Weights of a small contrastive audio-text model.
Model: 11.8M parameters, encoder activation relu, encoder patch size [4, 4], encoder depths [4, 8, 4], encoder widths [96, 192, 384], text encoder width 128, text encoder layers 10, text encoder norm layernorm.
Training: soap at rate 0.0014, 6100 steps, batches of 128.
Data: 39062 training examples, 20.0 epochs.
Rows from block 12 of the audio encoder, named by matrix and row number. Rows with one number belong to one neuron. Each number is 128 + 24 x the weight over its row's rms, rounded and kept within 0 to 255. All counts start at 0. Numbers have three digits each.
# fc1: MLP up (encoder.blocks.12.mlp.fc1.weight, 1152x384), inputs 128-191
# fc2: MLP down (encoder.blocks.12.mlp.fc2.weight, 384x1152, transposed), outputs 128-191
fc1.848:123129145107169114117099132130100146163128176162145105099132130111106110118117097155137152167154145127137091120093150164159158137096150135120072124123126089136117178110129133160125104150142150
fc2.848:119137169141115146127166116122138117109123123119161155113144104103123129132132132161105122111161143153135106124112130142143099128183117103146141098106148141145137114185178121121133168110154124
fc1.849:155124171168174139143124155123128135152085157176160151108140148150154171181160105132114118117123138127145161127131147126089134180108136124131121142135123130108115105118190153106146096056132134
fc2.849:120064114079139115181130100155128110122141143142152074108117108124100128147129114139113148126114077133089131138147123151151119092119126150125142179118102107132123107127183164104148093170098132
fc1.850:121155121134114148100121078087118113108134094084099151117141123136109123089132157130104100150124132132148138150115114113082129103127160128145160107122169143175087130119129124101129154183125148
fc2.850:092119151110122154108119157122080144140121151075139154112107122170131149148111168101115126108116114137099153118121147077129136149178121082161094132153111113122103128184163132135143084129089134
fc1.851:127166145154116107135145125111122091114144094167124140128129120113090134098134146136102124131121123127146083143126075129090165112111163142159149145120144125164127151158126110111103127125142185
fc2.851:157155132138084081146135117156105124139187116145116139118141129144144122104120106107147085098118123128157146142101143145112123140155100138138100112108108146094137137156158154126132142156121097
fc1.852:137096128135184091151131089124141144149107116071152100127111157137096162110164138066109094084111112097177092171140122094142142130116125126092151128153173022129122115125155120122161136131119089
fc2.852:110137111103106169137121156137138115133138099162154108093144086154140146149132166120106134174136126144139118116159185100147118110076133122164157146139121136092152121167156136150170089151082098
fc1.853:178118124156123138173105129097103109162186144117103105141130145143151127118132119140151157118168120132133136097156104140092119122094134130103183097124155094139106160123122121153101109157092132
fc2.853:135145155123145161137125152113119159102210172152122078128140124106149135125117145102150120128137142096125152110106134124133113158173096133110152100125111163171117118116141078142155103087130152
fc1.854:087121131117148120104124119086136113131127082143161141115129138117087157192135135161085133168067104131146115142122130141116086156113149183157116131102129089126121074180111124130157130132117124
fc2.854:159109144125132152121111169161129111112147126159129124142084136137163092152113164120159184165136083131142090106139163132141133118155125114149095122174147161114171116122128105141142098114089167
fc1.855:113103099128133108140120118115104100150127165098161156127110141171144113150139144119129140112114127132184138128157144089093120108160150094157109124119094169158161130108125140152108145094123108
fc2.855:113140142138144151104117109163123144094102108155148136122143191117089096122098146155149121109126090143160135174152169133143091110143143159190132114162124173111164123158113138163105105100189135
fc1.856:164168138117102110107163163091161129182167089162150124140148126153156133106096142112142108180151099114142142151072094133144121157110127117117107153106140127144091122126130138070101134135146121
fc2.856:098158112145098146091122171133123119144154138143138146156151139153126133132123158132148127133143083144115138089126150132142136089144105108151104145124132082114119164159147110119147126193122121
fc1.857:137127148171152143161134098133126105145142168107095113118136121083102124118132146128130095135104076095111116145121121134104114157168095117132158117101095100092155132089113142134102169100153122
fc2.857:140130125139167135140138121156142113103071090138152133113170109096130144155119115129078140160163112159096114171130117137057155142142091127137100168095146142116113137084166122121095146087079148
fc1.858:120121108123128133129137135113121157144120143112148137091133118127125124132113130138115139155128106103158150116091176164151133113093153096105143152114164140131137126153128115211096130121143179
fc2.858:177121141137175140135123122153153141090121128140159134134173101155101119108123138160090113145136122134145142150086097147135150128143114122146149122128186133115121169107140055168130120129163150
fc1.859:113105129104127165151116146149137157113139129129110142131122137142139116158189115148134138133116108098131127141183096156102131093118118105129112088128160079124122149142105148117107189111136118
fc2.859:160172114125168115115054104130101138151131109142111137148137125147115113141138108111153133156149130140139129102146123150092147109123105156096150119140157142124122149149119068151147132110128124
fc1.860:134126107102126123126133138137111115145166139150119169092133155156079122118103125112134111146108104098157113112100143128128114144151132094123127166079124102139135156180096078123078150092078100
fc2.860:139122133101083144116127164117114129121149100159138109136105128125124116198067141129129173111146137101151093134096148149091135133164128131166128099081149120151153112134146097163140148098114142
fc1.861:139142141152135125101146082102154173102109127166130202148110099131111157148135115148128122119135131148124119113104112166127141114128147107124130138104148101155154112155111183163134139099141111
fc2.861:120123156137145124089115112141117135133110102131116131124126125100146111127113128103105146135144130131091100131119151121138136103142127152181110131122111092149119127147161104150114183105131091
fc1.862:145124180098126159130097156159087152137135135124099125121142121175114114096128129153126136153152140104125149103172163126131120139118096113104135116091140124093149141125128151076133139117150080
fc2.862:090114118113116164142140131141122132073152126094127165103102120111134123125120171141159198136143181090121112119102146127118177123167110094148173113117133099108124097127124130098099116096147150
fc1.863:140167110118143126094130087112115149128110110131131148073092154157109157131153167161107162138145151157141077132145129136124119104122120118079114130116141154155123137108136109146160115119158125
fc2.863:092171137132076164131139147078096102107145126133168129126117116129145133116103142131122121179163174082099112137149144133122116092155112157148105084116163131160116103175124123141112184111144084
fc1.864:168111163159123146075121118131136143123169136140141126096143114147102126143138177136094133172141167151152122157085127157154122139117130090132128185130154111109128154122124121121122136168140134
fc2.864:152139155129160135140123130142136148098132129141147148126168106111123123111144101171103121141131120110145132146104112175139139125113124130163136120150180126140106137123158096188128103131177160
fc1.865:173088106083095097105139135127148132166185113105120112099119175123117141085158132094137103109161165174135105135115114142106127150163169094140138142132150139143122137113154118116136076140132122
fc2.865:138128131102111113122067142108128122141145101168102094070146155122125132128141146139150120124152125145165127118090134146096113104117124147119113153136154118082141099119138143173156118104126180
fc1.866:123107129103119137159089143129133118129129149111159110153113141168158126171130139111178116173125136116152134116193134119106172140145119120131119101099181149147135105111121117137128157152105142
fc2.866:134164110144149142147141126131156140132120142140131146104103115157133110070110169119165189138135129132113088120083132115107119182129152122110133117124131135132152097098145157143127096094136094
fc1.867:099132154092139113165117116150138122169139124150144132114157149158157167109127130108129145132125151118110160143161159127128128152176144152116112169100126135131098152134137207113158133145120157
fc2.867:136069119098138139147143103147133156080134116169095079073092096101142147141169151138157178142147097083138133113153170129123145127124129124117124130153108102127144127106170154132109111140127143
fc1.868:119142131148097127135132133109114085125132134169154101115167177084115133105106133151156126152142133129149139100117161144132152141103132165175129165141128150091096139145170104101101120128090098
fc2.868:088111172123143127122135141150120094130158172176134100152180180089112164145106136067120159115134128098101097119122145126148116125134109139159115090162107163152149124121168073158158102133111165
fc1.869:157148171115142161074143132114161094152158080114130108093115129119128109141104127146137083147099130119132131112163112162154109131132140086129128093094133109136067149118168133107104146096124143
fc2.869:122119122121145127110112162130098131146161154129137094156133153096135142076151185138172118138114093106101124089115104133141095088112081090104141103133119057091070132114139139117122115135139157
fc1.870:113121107068107154130092100131116151115125131102100138123118129098149137085162148161126115100142140102140085090193186106164093133147132138127106115148121124090112094127114121124088137142099127
fc2.870:143108118097135139105134140157103147127146092163123126107089112138141096152122141107100173135160154134162133124122155131170118170175151127164126151130170097123100106153164136188153126082112144
fc1.871:191114143084116135117110131139126148134108123104130128119157089148142157167152116152140116132082123130116148166150112103112109118136128135138113138094174125165158128109113149150114148099173152
fc2.871:106136056149115128133152166141129124144088092119116127105116144100139155137143125149111164128120135094114098117090178117128131077101146136156122156151144125121142128123144132152181138116072120
fc1.872:183104094142128136101087126113152138115142119120149117162103142114163114120110147135118138146161130151106111129080151126140114157116183128132100162165184129144162070159118121136143121143124113
fc2.872:132151152115129164079072124125106136154097141162142107084140179140137134157111167133135133157141075118124108131116160115140142132130133139153150140155129121120135090182126103141123130067137126
fc1.873:144126077061142128146122139103118143125132152137103096125118109144136123111099122126159145144107124125145109105165143139135143123123138145167079160104175126138142120135117103151147132122141105
fc2.873:153139130147111108129178137130134125106092156147161148081112099147143119075116140093136138155151128123130107120140136147137157134156153105138130101114172145175125149162177140122151153127116134
fc1.874:111171122102111126124108130138087144130152112119151124126137140191145109145111088170131114105140142125105157133111156113144128117072111095116119150115139102154151144159121133063116170138104116
fc2.874:104170113107108169100084145142114106107155125167111135170135119176145138121157133114099158095157142105105131124130158127119142119175130081155100138147160162130097129150120129155125145087102105
fc1.875:106107178123115145162142128156138123124170119169124127154153128122090133147138119123177127146142122143114124129155150113125104131080139147102105134144113130127126136166121136106125158096141177
fc2.875:116130129152114116102093166158121120087170110189105139163105115147106119121133086095125134118172093098128158122088140105115130128149115102138139113099102131121187148148138136152136133133093134
fc1.876:129152120140076152132128114095163075126119129131130136112159155097135153098117072191113107110109113142108151125106129123120139137151136121116101185102153119107172131145123163151133113099088133
fc2.876:120140122095131152122101154092146119169149135168130089129137150105190148122112178115118128129138116111126110144132139103121147104153128152150094094159135125093133089103169092155133121083140141
fc1.877:125118102170117107096117129071104083122082134128143133177148110147097066124089143093148127183155156142100140176148097132119148132165110128121114112157124097121156139130155159146136101151139106
fc2.877:132143122123133155140126119129154141165121129136127128106121172132133143109111127151175148134137116150121116112121154109141145152121157124154123081145133120103070142103118142183118155119174118
fc1.878:161098144133176136096099134137123140118128165132121134100118145160106121080093140152108110115150109088135103122122115129131147136120117143125138114180135133135086124105127118149175128127115100
fc2.878:162128147097144153141111132138160138098145090142177106176172102135116108108153125131112117147137124106132115129131126182153129114157154103170131152136162116124122151120136083162136118148145132
fc1.879:165122112104186145129116180183153117120152158129166146152133140100109136128129101123134137162152117103113110124180131109157114159089150132145094141110094080119133100163139152128141114105160121
fc2.879:100156141130135113171131118132095160108106139115107126160124137126136077125189154120117142110164143118144132138105102130132162146102141105082118138119143128110100153132133096144142161164097128
fc1.880:149153083128116107139115124074122134115178129133124147123145143128117120136080128135129140130101067149104110099117109123095145130142152134145122106090147100082163155169137110120147177084105133
fc2.880:132125170142076123161123144114116085141126110146118098126132124132151137130100134090157116111144160078136127153103178144081160144170096119142103100151106162118146100140175102133142137141114116
fc1.881:122128168138114153101139125138105103136133127117128116161131147100118107107139129106112131119104136114137106126143144130150134154155116130120143121134091094127114090159148110140123140152124104
fc2.881:091141124088086158125129157147139155132135072142128142127088122176102107110153146141109123175145119095140136153125145131134130130173138091131110143143142125139067138068124146123144114137091080
fc1.882:158128131156117145174089129160114182142141143196149132120130103159153127128112151125124138138143082099108129130153123137110115122112111110097076165138128147153153130085123115063103156148136112
fc2.882:081098113140173174149128107151107094120127126130151144193129174146114130129151130113136129130158119101128165115110140114117122126149112136133115125143091097166102138118144127124140165101101145
fc1.883:107105096098133139147143124132152153118138090100125114154143101167083099108123111130121086174110138120157109124130129102155092108122169115138156161122097095146141141114110099166141127120140101
fc2.883:144115137112125110131139175135133139131129131116150129149151088113115174125102149159096128160115134159166166149116099128143134159161137098156154132132150097114099198106156101159108111124125184
fc1.884:103123107105159110196192117098144169133100104150119156122149161158119133120131112119167129134129124160152142115143138100173108109106120123143110159123078131107143149125126120115120148129096138
fc2.884:155117111125147163144150144154115147129124107101111162152176138118131160114130077146145117135077122119159134138126120114146074140138106135091088142171131124120141123156137160186119153100104135
fc1.885:149139149152104097157102113129110162142121108136120137145165087160131109122084133120109132107139142058076094129128128136143141125118156138098161160091143121176075123124127137120113123158117118
fc2.885:109113115110119127142116107126126090127151106186098087110146156149160148142110150089123162144099101131133089104136143133129129121120113162160143098165140141129133115138178097153151101088098160
fc1.886:146170106091066129198103163148155165179118122117110113142119111112116131160157144128144189114121147143133152153140154125171114149116119141159161117128105132132097124157135127108104099141125098
fc2.886:080143148156118149140154149138068109122113126148105095138137154094159126134171143125128157100154075123149164120120144142095106125168126135131141163135110132096150132150113115140145137132149116
fc1.887:091119155146086106085157136137111126101106115100121134101166131121097108141118159127153122152144132133102148131148137144150081133134113162105138151142112123156118152134128127120130191118122095
fc2.887:126132132129134131105126178116139139139112114135149131124117168150133133112106196130143163163145133128101110087091165127129127154152128092125106118151149100105086146173170125154133121144129168
fc1.888:142137153151108150168088145172131142162129121184126099099158143155127114148122146110149141117125173139126116178111089131114097155177111118103155130116110134115123167167126137160142125125135131
fc2.888:099138121119131139122124140138120142149141138125151133103087108126111119166131136130139108166127137104113100125072108057099139061142091146147092098147141089123152151146133128106148148144113107
fc1.889:128137133103123130110128110103114163103106120160112095154102180123123118101146162121169121201101148120113136182159172139164132120138112149132129114136123131128134146121121145124080142144079066
fc2.889:112090146109141132108114138150140138134177126155120149120121168134108139132146137165085121144148123154153126128155170118161098119173149124156127154135123163131185112110153147139099145116130118
fc1.890:134135097117108111125112148111170154162111133132160129088123102121166149123087112140145178130147161126143142140070141125149166126143122097106129128145156132166125123127120150146160148092154139
fc2.890:137125133129157152106102121113150174126121133136142126136117091129090137116120127135118138151117096129126130137103121136145141062134129091147137109149190136148096171131173097137142107140143153
fc1.891:098090135126124139110109106118157135120093084136092133139110156129154109152152158116151131143115147131121132139153128128109152141140155143149106145156133131116133138147090139110159131076108117
fc2.891:132119165087143148159121119160149107112117196136132128088155130070113161105139131159131155096123128123121148126094117109085111129092104121122095122108137072133160129150119132121113099158085123
fc1.892:141156106094107136118157118169081159139177155091141131160124149147154139119167120123146135140119158156147119139148129108132118102141116149103156151152115157127079117127134151110159131108167138
fc2.892:110176165123134080111128135113118123083076128175087107088100142097111090111138137121101089142089139134115135142146119163180144102108082126108144095112149149133119108143166129077169108132133120
fc1.893:104146109126113142119146127079142126177185140138115118167145122140104042130126117153105136129117121128113093133143105138154156114101159144111108106163146107142154158147157129141140129133195117
fc2.893:153170125134086104149093140133123143123123137166127140105146123144112165098125094123144073125183102142123115123138153131084130140135122108134110086105138141127148148161185104131106159129136101
fc1.894:123122131131135104112145123125173131119153127157104129122147145126122144105173093127108118116148140157111174118138125114130117126114126126138086141085126151104112117138119132151125142137122152
fc2.894:111170127111151162134129137119143106101143120157089140109182122128123113178141142149136129088122114119127111118154163114153098127125086120115099101115121094136161112132113158135156122050128178
fc1.895:177145174105154127138098091141141164126165123177134134116173163144153112084148104146143126138124107132132140130135147157158126160138113117123167152119130146096133161113097117131095106122124147
fc2.895:108111151061114124143145111156142101107150133151144121140093143090139157123122137167146151156089096109119148147140133078135161146134087074112141102118084112089140135105170162103103091142149142
fc1.896:150103136137103131111184096111151119137143146194141095134134097141109115165108157144120177129137129131143137163167094137163185119123151162118160131126139132112152105162167147101139120160079113
fc2.896:145141129170100129122081129158117146067139095168114126118133148160128109075174131128159127136173088088141108118154157083145116132112096148147083109151130152075114128148140124131176166158135127
fc1.897:147102153119181151146174122148141187106132139099136149154110140140094123139151116128137106128156138098116150138130199127107120092100104106141123161131108141111134150152120105150130120099114159
fc2.897:154138149161113143127147129164111123114109123132141146126111137129104138113184121083105148104093124144145099106131125137167102092094128107114121090106109134152101160134110115120085143113110095
fc1.898:097107156143159111144144107122157142159122121134152155125084132126139122115183115137157142156127137094084132152132088158145093082103157132111119125143138132132139159109163138147155111177126130
fc2.898:159127136101158111155118115126110149106211134161146154106147131122142118116124137116152124068101116144166114146112126131148105130115109176178116138168138150099127119158147194141151101089111112
fc1.899:127114143110128109130114159122087130151125135142109135127125107168075143150156138103113126110132099094106158110102132127138185122121098163159110105115137092106148112103131103073094164132149182
fc2.899:126115149111116142128119153112148109116149118141158106129141108111128100141151113110133168140131090115136068124140126130153057091149167142136105162152114119138131136104150109176161083079152132
fc1.900:132087129153136106127088117111099162134138072132104160153147094113159163145101139096160119156144091158133088109126103097140133146168120143135132125175156150138134078089119148124127141100125140
fc2.900:108121149128179119122100095147098073181134121132143140111152189120129155163118134153137120161140088144088076120123149099124146133128107149131102121160150150134158067110136119128089127087101131
fc1.901:122137140135126122139164131094140155141134085130128136176115088112110115078128085157122157104153154117110106158109097139104123142087110095140071149098131153137130142135112097141160116163123149
fc2.901:168138131114146162145165160130144082137163130148132119129110162157132100126153142097148129133152094098106138127119137138129163109126111126186125117184127148153141174119150153150161119080089134
fc1.902:175129113113125131115146127139140138147119111142064107136127121152120173161155090106090142121145139108160126122155102139109090150154113145102120131105112147165120139115136113132147160113117158
fc2.902:121157118113163115096113143117109147123156125133095169108146144126153137174137132076138117141133152121156122123171168136172100116115126124130081117182154134119127112115132135114133164109113128
fc1.903:133141146087166139094065136167125116131128143143137165170130148135151122092076143138115097116137127134121114139131136115119156120137074107130097134104161126130099139116121110115108144091107108
fc2.903:117074101099113133120076166120107108136170063149121159186111139132127162176139133145086184131159167111097088156118121108144144113188100126116121145087139137114106149134149149095103115099124104
fc1.904:098118116103092133091113110112141147144120162124071132173115159138134144134169111133160167162126086100138156102087136127118121145105144152116147130111118140138090133122132092135152176106164161
fc2.904:126149116112139149117102130154121101130130116187170114153122153164162101192150151107128135129130138112113122127150134101129101107151130104151136141140147139161137161162159111124186100099088112
fc1.905:099102130127143093108118137114108158162150123144133132122126150130135072143124104110116133128110137131161121129145117095122151095147157109183148120110129115134143116167132143107123192095189173
fc2.905:141111150131141134135095150138084132109127123139139113085152193127100100165106137144113129135151066140141134125127161114124081080140159116160125099178098132176184090137122112139090152079166121
fc1.906:143133152154106112145161133146111091095126123104103113115134129141136117092115127161116123121153150118079107135138085126095111160096173131144129132128099120153154115134143149146108119129094081
fc2.906:130085159160138163114125117108119126103111096109187099138133109139100112143194155121058106105145121147113122098097098117119172167152115130086086140127134109096094095104135128130116158135146167
fc1.907:116134096156113107173104112090145133114152097118161114146134149119099152150128123168133122145110111122143111086126097119136122106140112138105150161135126141133143103140099127146113098139172170
fc2.907:117146144106102178097108119123154096104153114117115095126148101137116137149116115114122085096134115074116130127116157156106131147153098141139071081144110114132123128124114132117125135131110102
fc1.908:114104129099118140152127166104120141148187167175131143130156077168105114141083119153148139134143139143122127125145129136083132111124115146129128117077115120135158123139140117140134128158100131
fc2.908:148127123173107143155093187125119161114174094167160151141130144153094121119133145089130123147144101143153155156128188123143126081107118124166093118176126163087148123166144133121128139129115100
fc1.909:156109114172132126164114169101102143109105135143150093145110133145152129104107144135139091112152112137139111130145123113110146113111102101114137119106131097122114150164145103139118168088119101
fc2.909:072105101093098128116172112119143110124111121121133118134127140126136143146136184079077143151133127129116130131105140126101156159144105117095083135125125168153122166115140128147117132132104161
fc1.910:117092135127108099139104159141151143148152171168138166104127116118106159136163109143124112096141094156123151088120154085100158111091107105123137109120153131127132132115134163102057140099120125
fc2.910:110085174107109135105101103133148119141112142131156093122093157125156140120121120105108130078164073104101115182132143162138123119154091093096148129124109133097130089152131117130149097084107136
fc1.911:114122159103080143103188170108143124116133089095163099140108100143121131102103114086128144133123136132150141148109107128145159119131102129102125141116104120150132129123182109173128143097143129
fc2.911:099182118099146144157153165117073090127137127148094106134124166135124106114146123126118139099121099148170168127109151113141085149136099112137111133175103151086071153104127142187131125115106169
fc1.912:170149170166131142140109139121120125157197134147153132131134117127128105111140117106169160148131152087140132146118104140153103149090144139130099138114138108145117121119134149120111127108153131
fc2.912:081134079148143118134152159136144112134179124129143138148115171156109088119135155099150145150155138148121123129162142099151118134151136161102090135141156117095114103140083137166097127136117074
fc1.913:115128122127145150094113157149173145129126126109148139163150123108149099141145156138106160122071134155189106145123133106116149189134134157128128102111189140131126108131072148116158118127131099
fc2.913:136123095128111120121111169136100091092123107172144153118120167148153114174106155150115169075121131127145128142120150141106145108142111105185108128122151160115153150122120132099121120142107109
fc1.914:162137097115115132096126118195102092120110161141150132137126163102095110156152143146128154136137136111177122135167157133158138152149144104097135116124131143113137114155127126108125121102115131
fc2.914:173154108126141158150108174122120157102165122164121098125110079115090117174121167150132135191152148155137120126137131102130124149137139128105116108133150109158113189123134142097184124119140155
fc1.915:114062136150138123129081138140114136099126134132195144111095145066143129109137096136139143112161109155162071107155104126122104111111080122117126114177116142109117150088120166146086119146142106
fc2.915:130117115116142099139128110098122094156146132153171156157107154096163144142092122166098129150158131139136091107096116142113142105119094134115161108144111139121156114157186161141086135112113151
fc1.916:130094138174141100114147116101144133150114090164129180144151127117110094176153116118110131103094153173122134143083118129146127097111144110096147163138167125155130136107164108144094128116109127
fc2.916:148129133083167120133109105115152130111149127124125159116160104166117138099100100179077130152132107167163142145082144141143148155155115127149130128109169161111130179100147092163130082143134165
fc1.917:132154132091165148120120106146114161135083092100146132108145189144142129118121131162151111137118140136134140163133144115135158155101153095120117091155101137089143140123125136129128172165121149
fc2.917:090151118097110162126131163137104174162180123115115136100141133131118164083069141170153109150103145154163166136137112115155067108128106127126105136130141130137159161137127136131124108139101104
fc1.918:119105156099132110130105122100154137098146124144106110083188136103092158109098101080131119120154114125171156091154128114097139095119115128122180165109139118147167137160148102125166110130102155
fc2.918:105164138104114134163136182172114129072132145115136120081116115089100168130151128091135119099102068145143119111126115127128132122120105109104092107105135122116138093127160112089123106137108137
fc1.919:102165165114139111126079116126122107146144121098119097155151140106126139112146108086122152112123115085164151125125106133150088136132155147129132135145161136129125085148133142108160157134176154
fc2.919:102126112111115145116103127119145109091139129126127132128122101168116119126155141080148132114119105149138129122160162107116129179130126141175118128184151084124087118095143102152129136097121097
fc1.920:124148130153101123154109134154127174154087105156124156140153147169105129114112138164158168136096133127165068121144113147149099090103128124149121102158120118113126134104086160155116102090154177
fc2.920:139106132086128138110121124150159094093206113123130126157144142127099187171151112128112131136125125133088163121080165144136099133144121146134122119140087117141151142110165111133100119096121150
fc1.921:114192161160119109136130150146132161147113096151148115139138155086168088109138163169077131099156125122109170144125150083164114120143098162139154121123140129147086159091137114141135150080137117
fc2.921:052111119124121176145129141145105131116143101157141097164153142140150128127163172081070118154122116178136128111109103104110124142162120135118107132124118122133066081137134093136098139117093130
fc1.922:151102102087102169118154122135122134120142106170112144136175156084190150130165106124098087147088133149113074154109100159132131144136144180115153156148136130141135131120140125119164125091176134
fc2.922:155147103130171116099100178143082096134117107143143106153113131119121135083142135144141105127111070137152091133101124132127107105144109121144141147143115120119102093129121141159118137102124143
fc1.923:124121121149098134109114138109146134126116136151104134119116157104110130167119123153099121174118128130119108092143170123107143108129141169135155154120163146084154162122132108058083114095124156
fc2.923:111118137076110154135114168143130102141130135180128072122115116134120120147109175114154149148131100131150109104114156130113136138167116136183096082172140116141158107116140089154159126080109126
fc1.924:194105107166128114088125102137130121160127120156120099151117118127128169153091104142146135135131148144123136135126170109106139119106103141137092094135120103084136122150106112128097105092109119
fc2.924:077123104124167119136106165144134119094154089121085131110080111128117102178130146131115128124158115089109150107137161096098120131106130147168090116168133086175138118124092146144142144120125141
fc1.925:113153150120101163112126166126110151148143112117138137118124130126118132143132124126143109159095156103153067163093112121108126136128140109165120128161145109125096136142115122134113114123115128
fc2.925:142129105121164139140151156160112129141121109148139162122160133159120116097124137100156112139137139110120142120101132106114152153167104174123103138114115109111172135104101138100128135087148157
fc1.926:090152098141129118156145129154123113133119128125192186139161127098168151126165167108088123068126143118152150127163139151129115156174113099173116159143139145134161144156104113114081144121155134
fc2.926:137170139136163145122117143142123144118136109162085136130102130124116111193120164094142114093141113167097113160133123122092138146129112079123114101116113159129143145147118153138123112122084133
fc1.927:082089100075107121112117139099115139119119139138128150114149183149126101142107099142138131155104159113148138142156105112137097110146136087152121128112131126091167062118099142102094171112140114
fc2.927:148119160104142173124110110133089160089115130142149122101131155137062113118139123145112142160149089129145110118164169143123067047141160146152117111161115145145180150123122110140107131082155130
fc1.928:173140094152125139113122148096148083154121173098116120115134117131084127126132125137160122105146087139126125139103157086148164102154093159132156111129122102120107122091128146138134144101147155
fc2.928:115149104146170166144099167130113129162147089120150111124128116097108144106149124153107138075154105088164107152096141091109127106158131171141111127135145142123092143074159134165158151142118091
fc1.929:181159119104110172126128152146155148120118078132107132116095094129107143148124138126121093130153175161137130108169146135131174106113100128109134135081145163131171114127131156154136085126127140
fc2.929:126131142098109145144129120086156131125100100153124104096149190131110150124109182122116128093125121165160142171144137122117112097166152101148161175116132165145155121149166114127110165103139068
fc1.930:145164137080178139142125122135103142177100138124113106158132112114120119119152098146133149103138168082101093095142140104075153111109118133113105141157146145099126128131124139115154129151124138
fc2.930:120162110092162154131122126127133156089119142130099141155128102120117133141114120132125149160122105118102177115150173139099124085105151113136116127127135082140106113134108092150097094137160131
fc1.931:144157118128141122109143153167129127083166144144180141107100120154130090111112161177147151104159130126144181148144116140123137122137124155104105149134108119126182116149120164107101122098123121
fc2.931:147115125111146147102111155125126140116162164137117129117114137185110126171134121128126164124158128174131128100128095115126119121160153103122096153141144110119114140133189104156146142140157102
fc1.932:148129102142096135155127086109180151090134111157128136132131126150123137112147136146132160116122128154146077148160119106139154108092118153121132162113150138177099146140098131199141102128132114
fc2.932:152155118109138123134110120137129110093147124131110151089151116109133090152127142095136109111096094161114085157165176120117120120106100142177143150133155127113145152164167151136112099161056123
fc1.933:108156192060127092073130179147106069122167149131123176154132161151085119108159123115169120172118115115126134133121185173122102094187163105158100150111117151112123147145133119035068145105093106
fc2.933:129131137096103148104117150165125112116168117162140085165126146132149122162147155084123184153127134118123105119138153126154105108189118112138126133141155145124144123107112105145150141092084125
fc1.934:120131101131111156123148094139121137147130136153132107169109100112151139120159176128137124172183146139173114170163170133120146109151118146079092137123119146182130132149130165114102147131124098
fc2.934:126111106096214159115111091107135124123140135127147157093118078121127156158124120159120167171128157122171113092115155103079146172126091114130146097143140091125130120136101144133128102128102126
fc1.935:122141128114113168111115090111109120119148123109119120133158120149105058168161112143169141103143083147124176078115125124141131097138152110105067138148123132147098116134141137163118105117107145
fc2.935:134132113116146173126145145139139134129167173149118111112138137126157140117132138130148138132195151116171158114079119156172125113144132157161154099110098139116137150103145118166165132124158118
fc1.936:183050141076129072169115159104093148101145117158145136137124125102136096156181095124128129109122119127089146136151147105085150142132135144123125149121170103110135126129132123153115145109133153
fc2.936:134137130115166172112117137161130159124142139134135086116100110113140072164127123112126134157125098137102114117134141125135152138146149134154101149131152128138105129144171122122113160112142134
fc1.937:125108144124107133194126132109142123179135106123141126168127125145114133168134118108096125095133154133120133121138136144083146127144106132139122113137101153092094149124130125132150089099139131
fc2.937:070110148079102149162164166125165112119156132151151105104149128084127173127156126137169137119142107124082124121146119145162119113167077127085094144163120097091119131096089123123133118134129169
fc1.938:143121147125154179141129132120170135121105087158121128140149128118103190137088165114130105144143115160110115105125112138125121139116116123105108144112153155129140121144120155111114133127163115
fc2.938:142156125103188140097121175103131148096133145152094108151177132090173155097133113123113082126135112121154075087110124170133074100109094150125148169129123146114090117135158147109136155101124163
fc1.939:102087111117108104145143137145098109183089164167110163128154108129139163120138141103143111164112117102143153128151145112126202096083155170126141118114142139134133113159113119133115102169100155
fc2.939:132189156153180127118150108136104126082110145154119133089138136137170060106165152118164146102122130109134139146137151108133144174144136148189132154142118125190091118140119070170129099094142150
fc1.940:082140139120117140135144151094124132124119124109136107147137148094132130087132110106127100135121101175142075097172063102147103141154119109102124110118103091129147117152152143116140120133131159
fc2.940:153113115101158125107150150113115135145161123134166120166092115152110149137090113081102141121190081084131126106093140116106105104131181149148113119134121148126144127177145138172123103088082111
fc1.941:103171170141171145128110135128139148102115116117131106161096113147132116105149125097117151104155129108138152152142131152087173123163088118130094137146163164165144141136166107088082140140166126
fc2.941:119129134132142174142137115147096150116155176131141142126128166166144137131159136129116181141154154102141098126116143081111114084107081120098124117108161112126120112117128088123133130160104088
fc1.942:113136114114135101134137123098136163121152110106172110120109159071088139089164154139146146110101154112142110130161148126094118168133133129089133114123106152145144137167126112086133131138119105
fc2.942:107105133102135166106117149119085135140170083143117099120130103149119141116147135091128166132151146131148112141118154108131137116157125127155119148141161102125113141108193127103131129101075103
fc1.943:145142107149137115140120130147143126175096100143104134158113151120123114166132077145121107080110106119137175104110110148141140113135112086145153155099161135147119064127161133118115090156105113
fc2.943:138141145083116145125110154150112120187129107095068088080123136163176164148135102087137133079125107152130132152044176154098078112127129160140146160102112117094144095116118109124152125115123131
fc1.944:164091143131115185115137139160172110108122128087135146183159148183141135128174161102174159148141154135150155103122110184115152118135117100143096137131147086141107153141116129102137177139127147
fc2.944:129129187154139136144092152132083119093126103157147133154156164158124097104142123105147119092156102104122098137165140167178090118106120125139137083110109106126133141176126090119158113140102117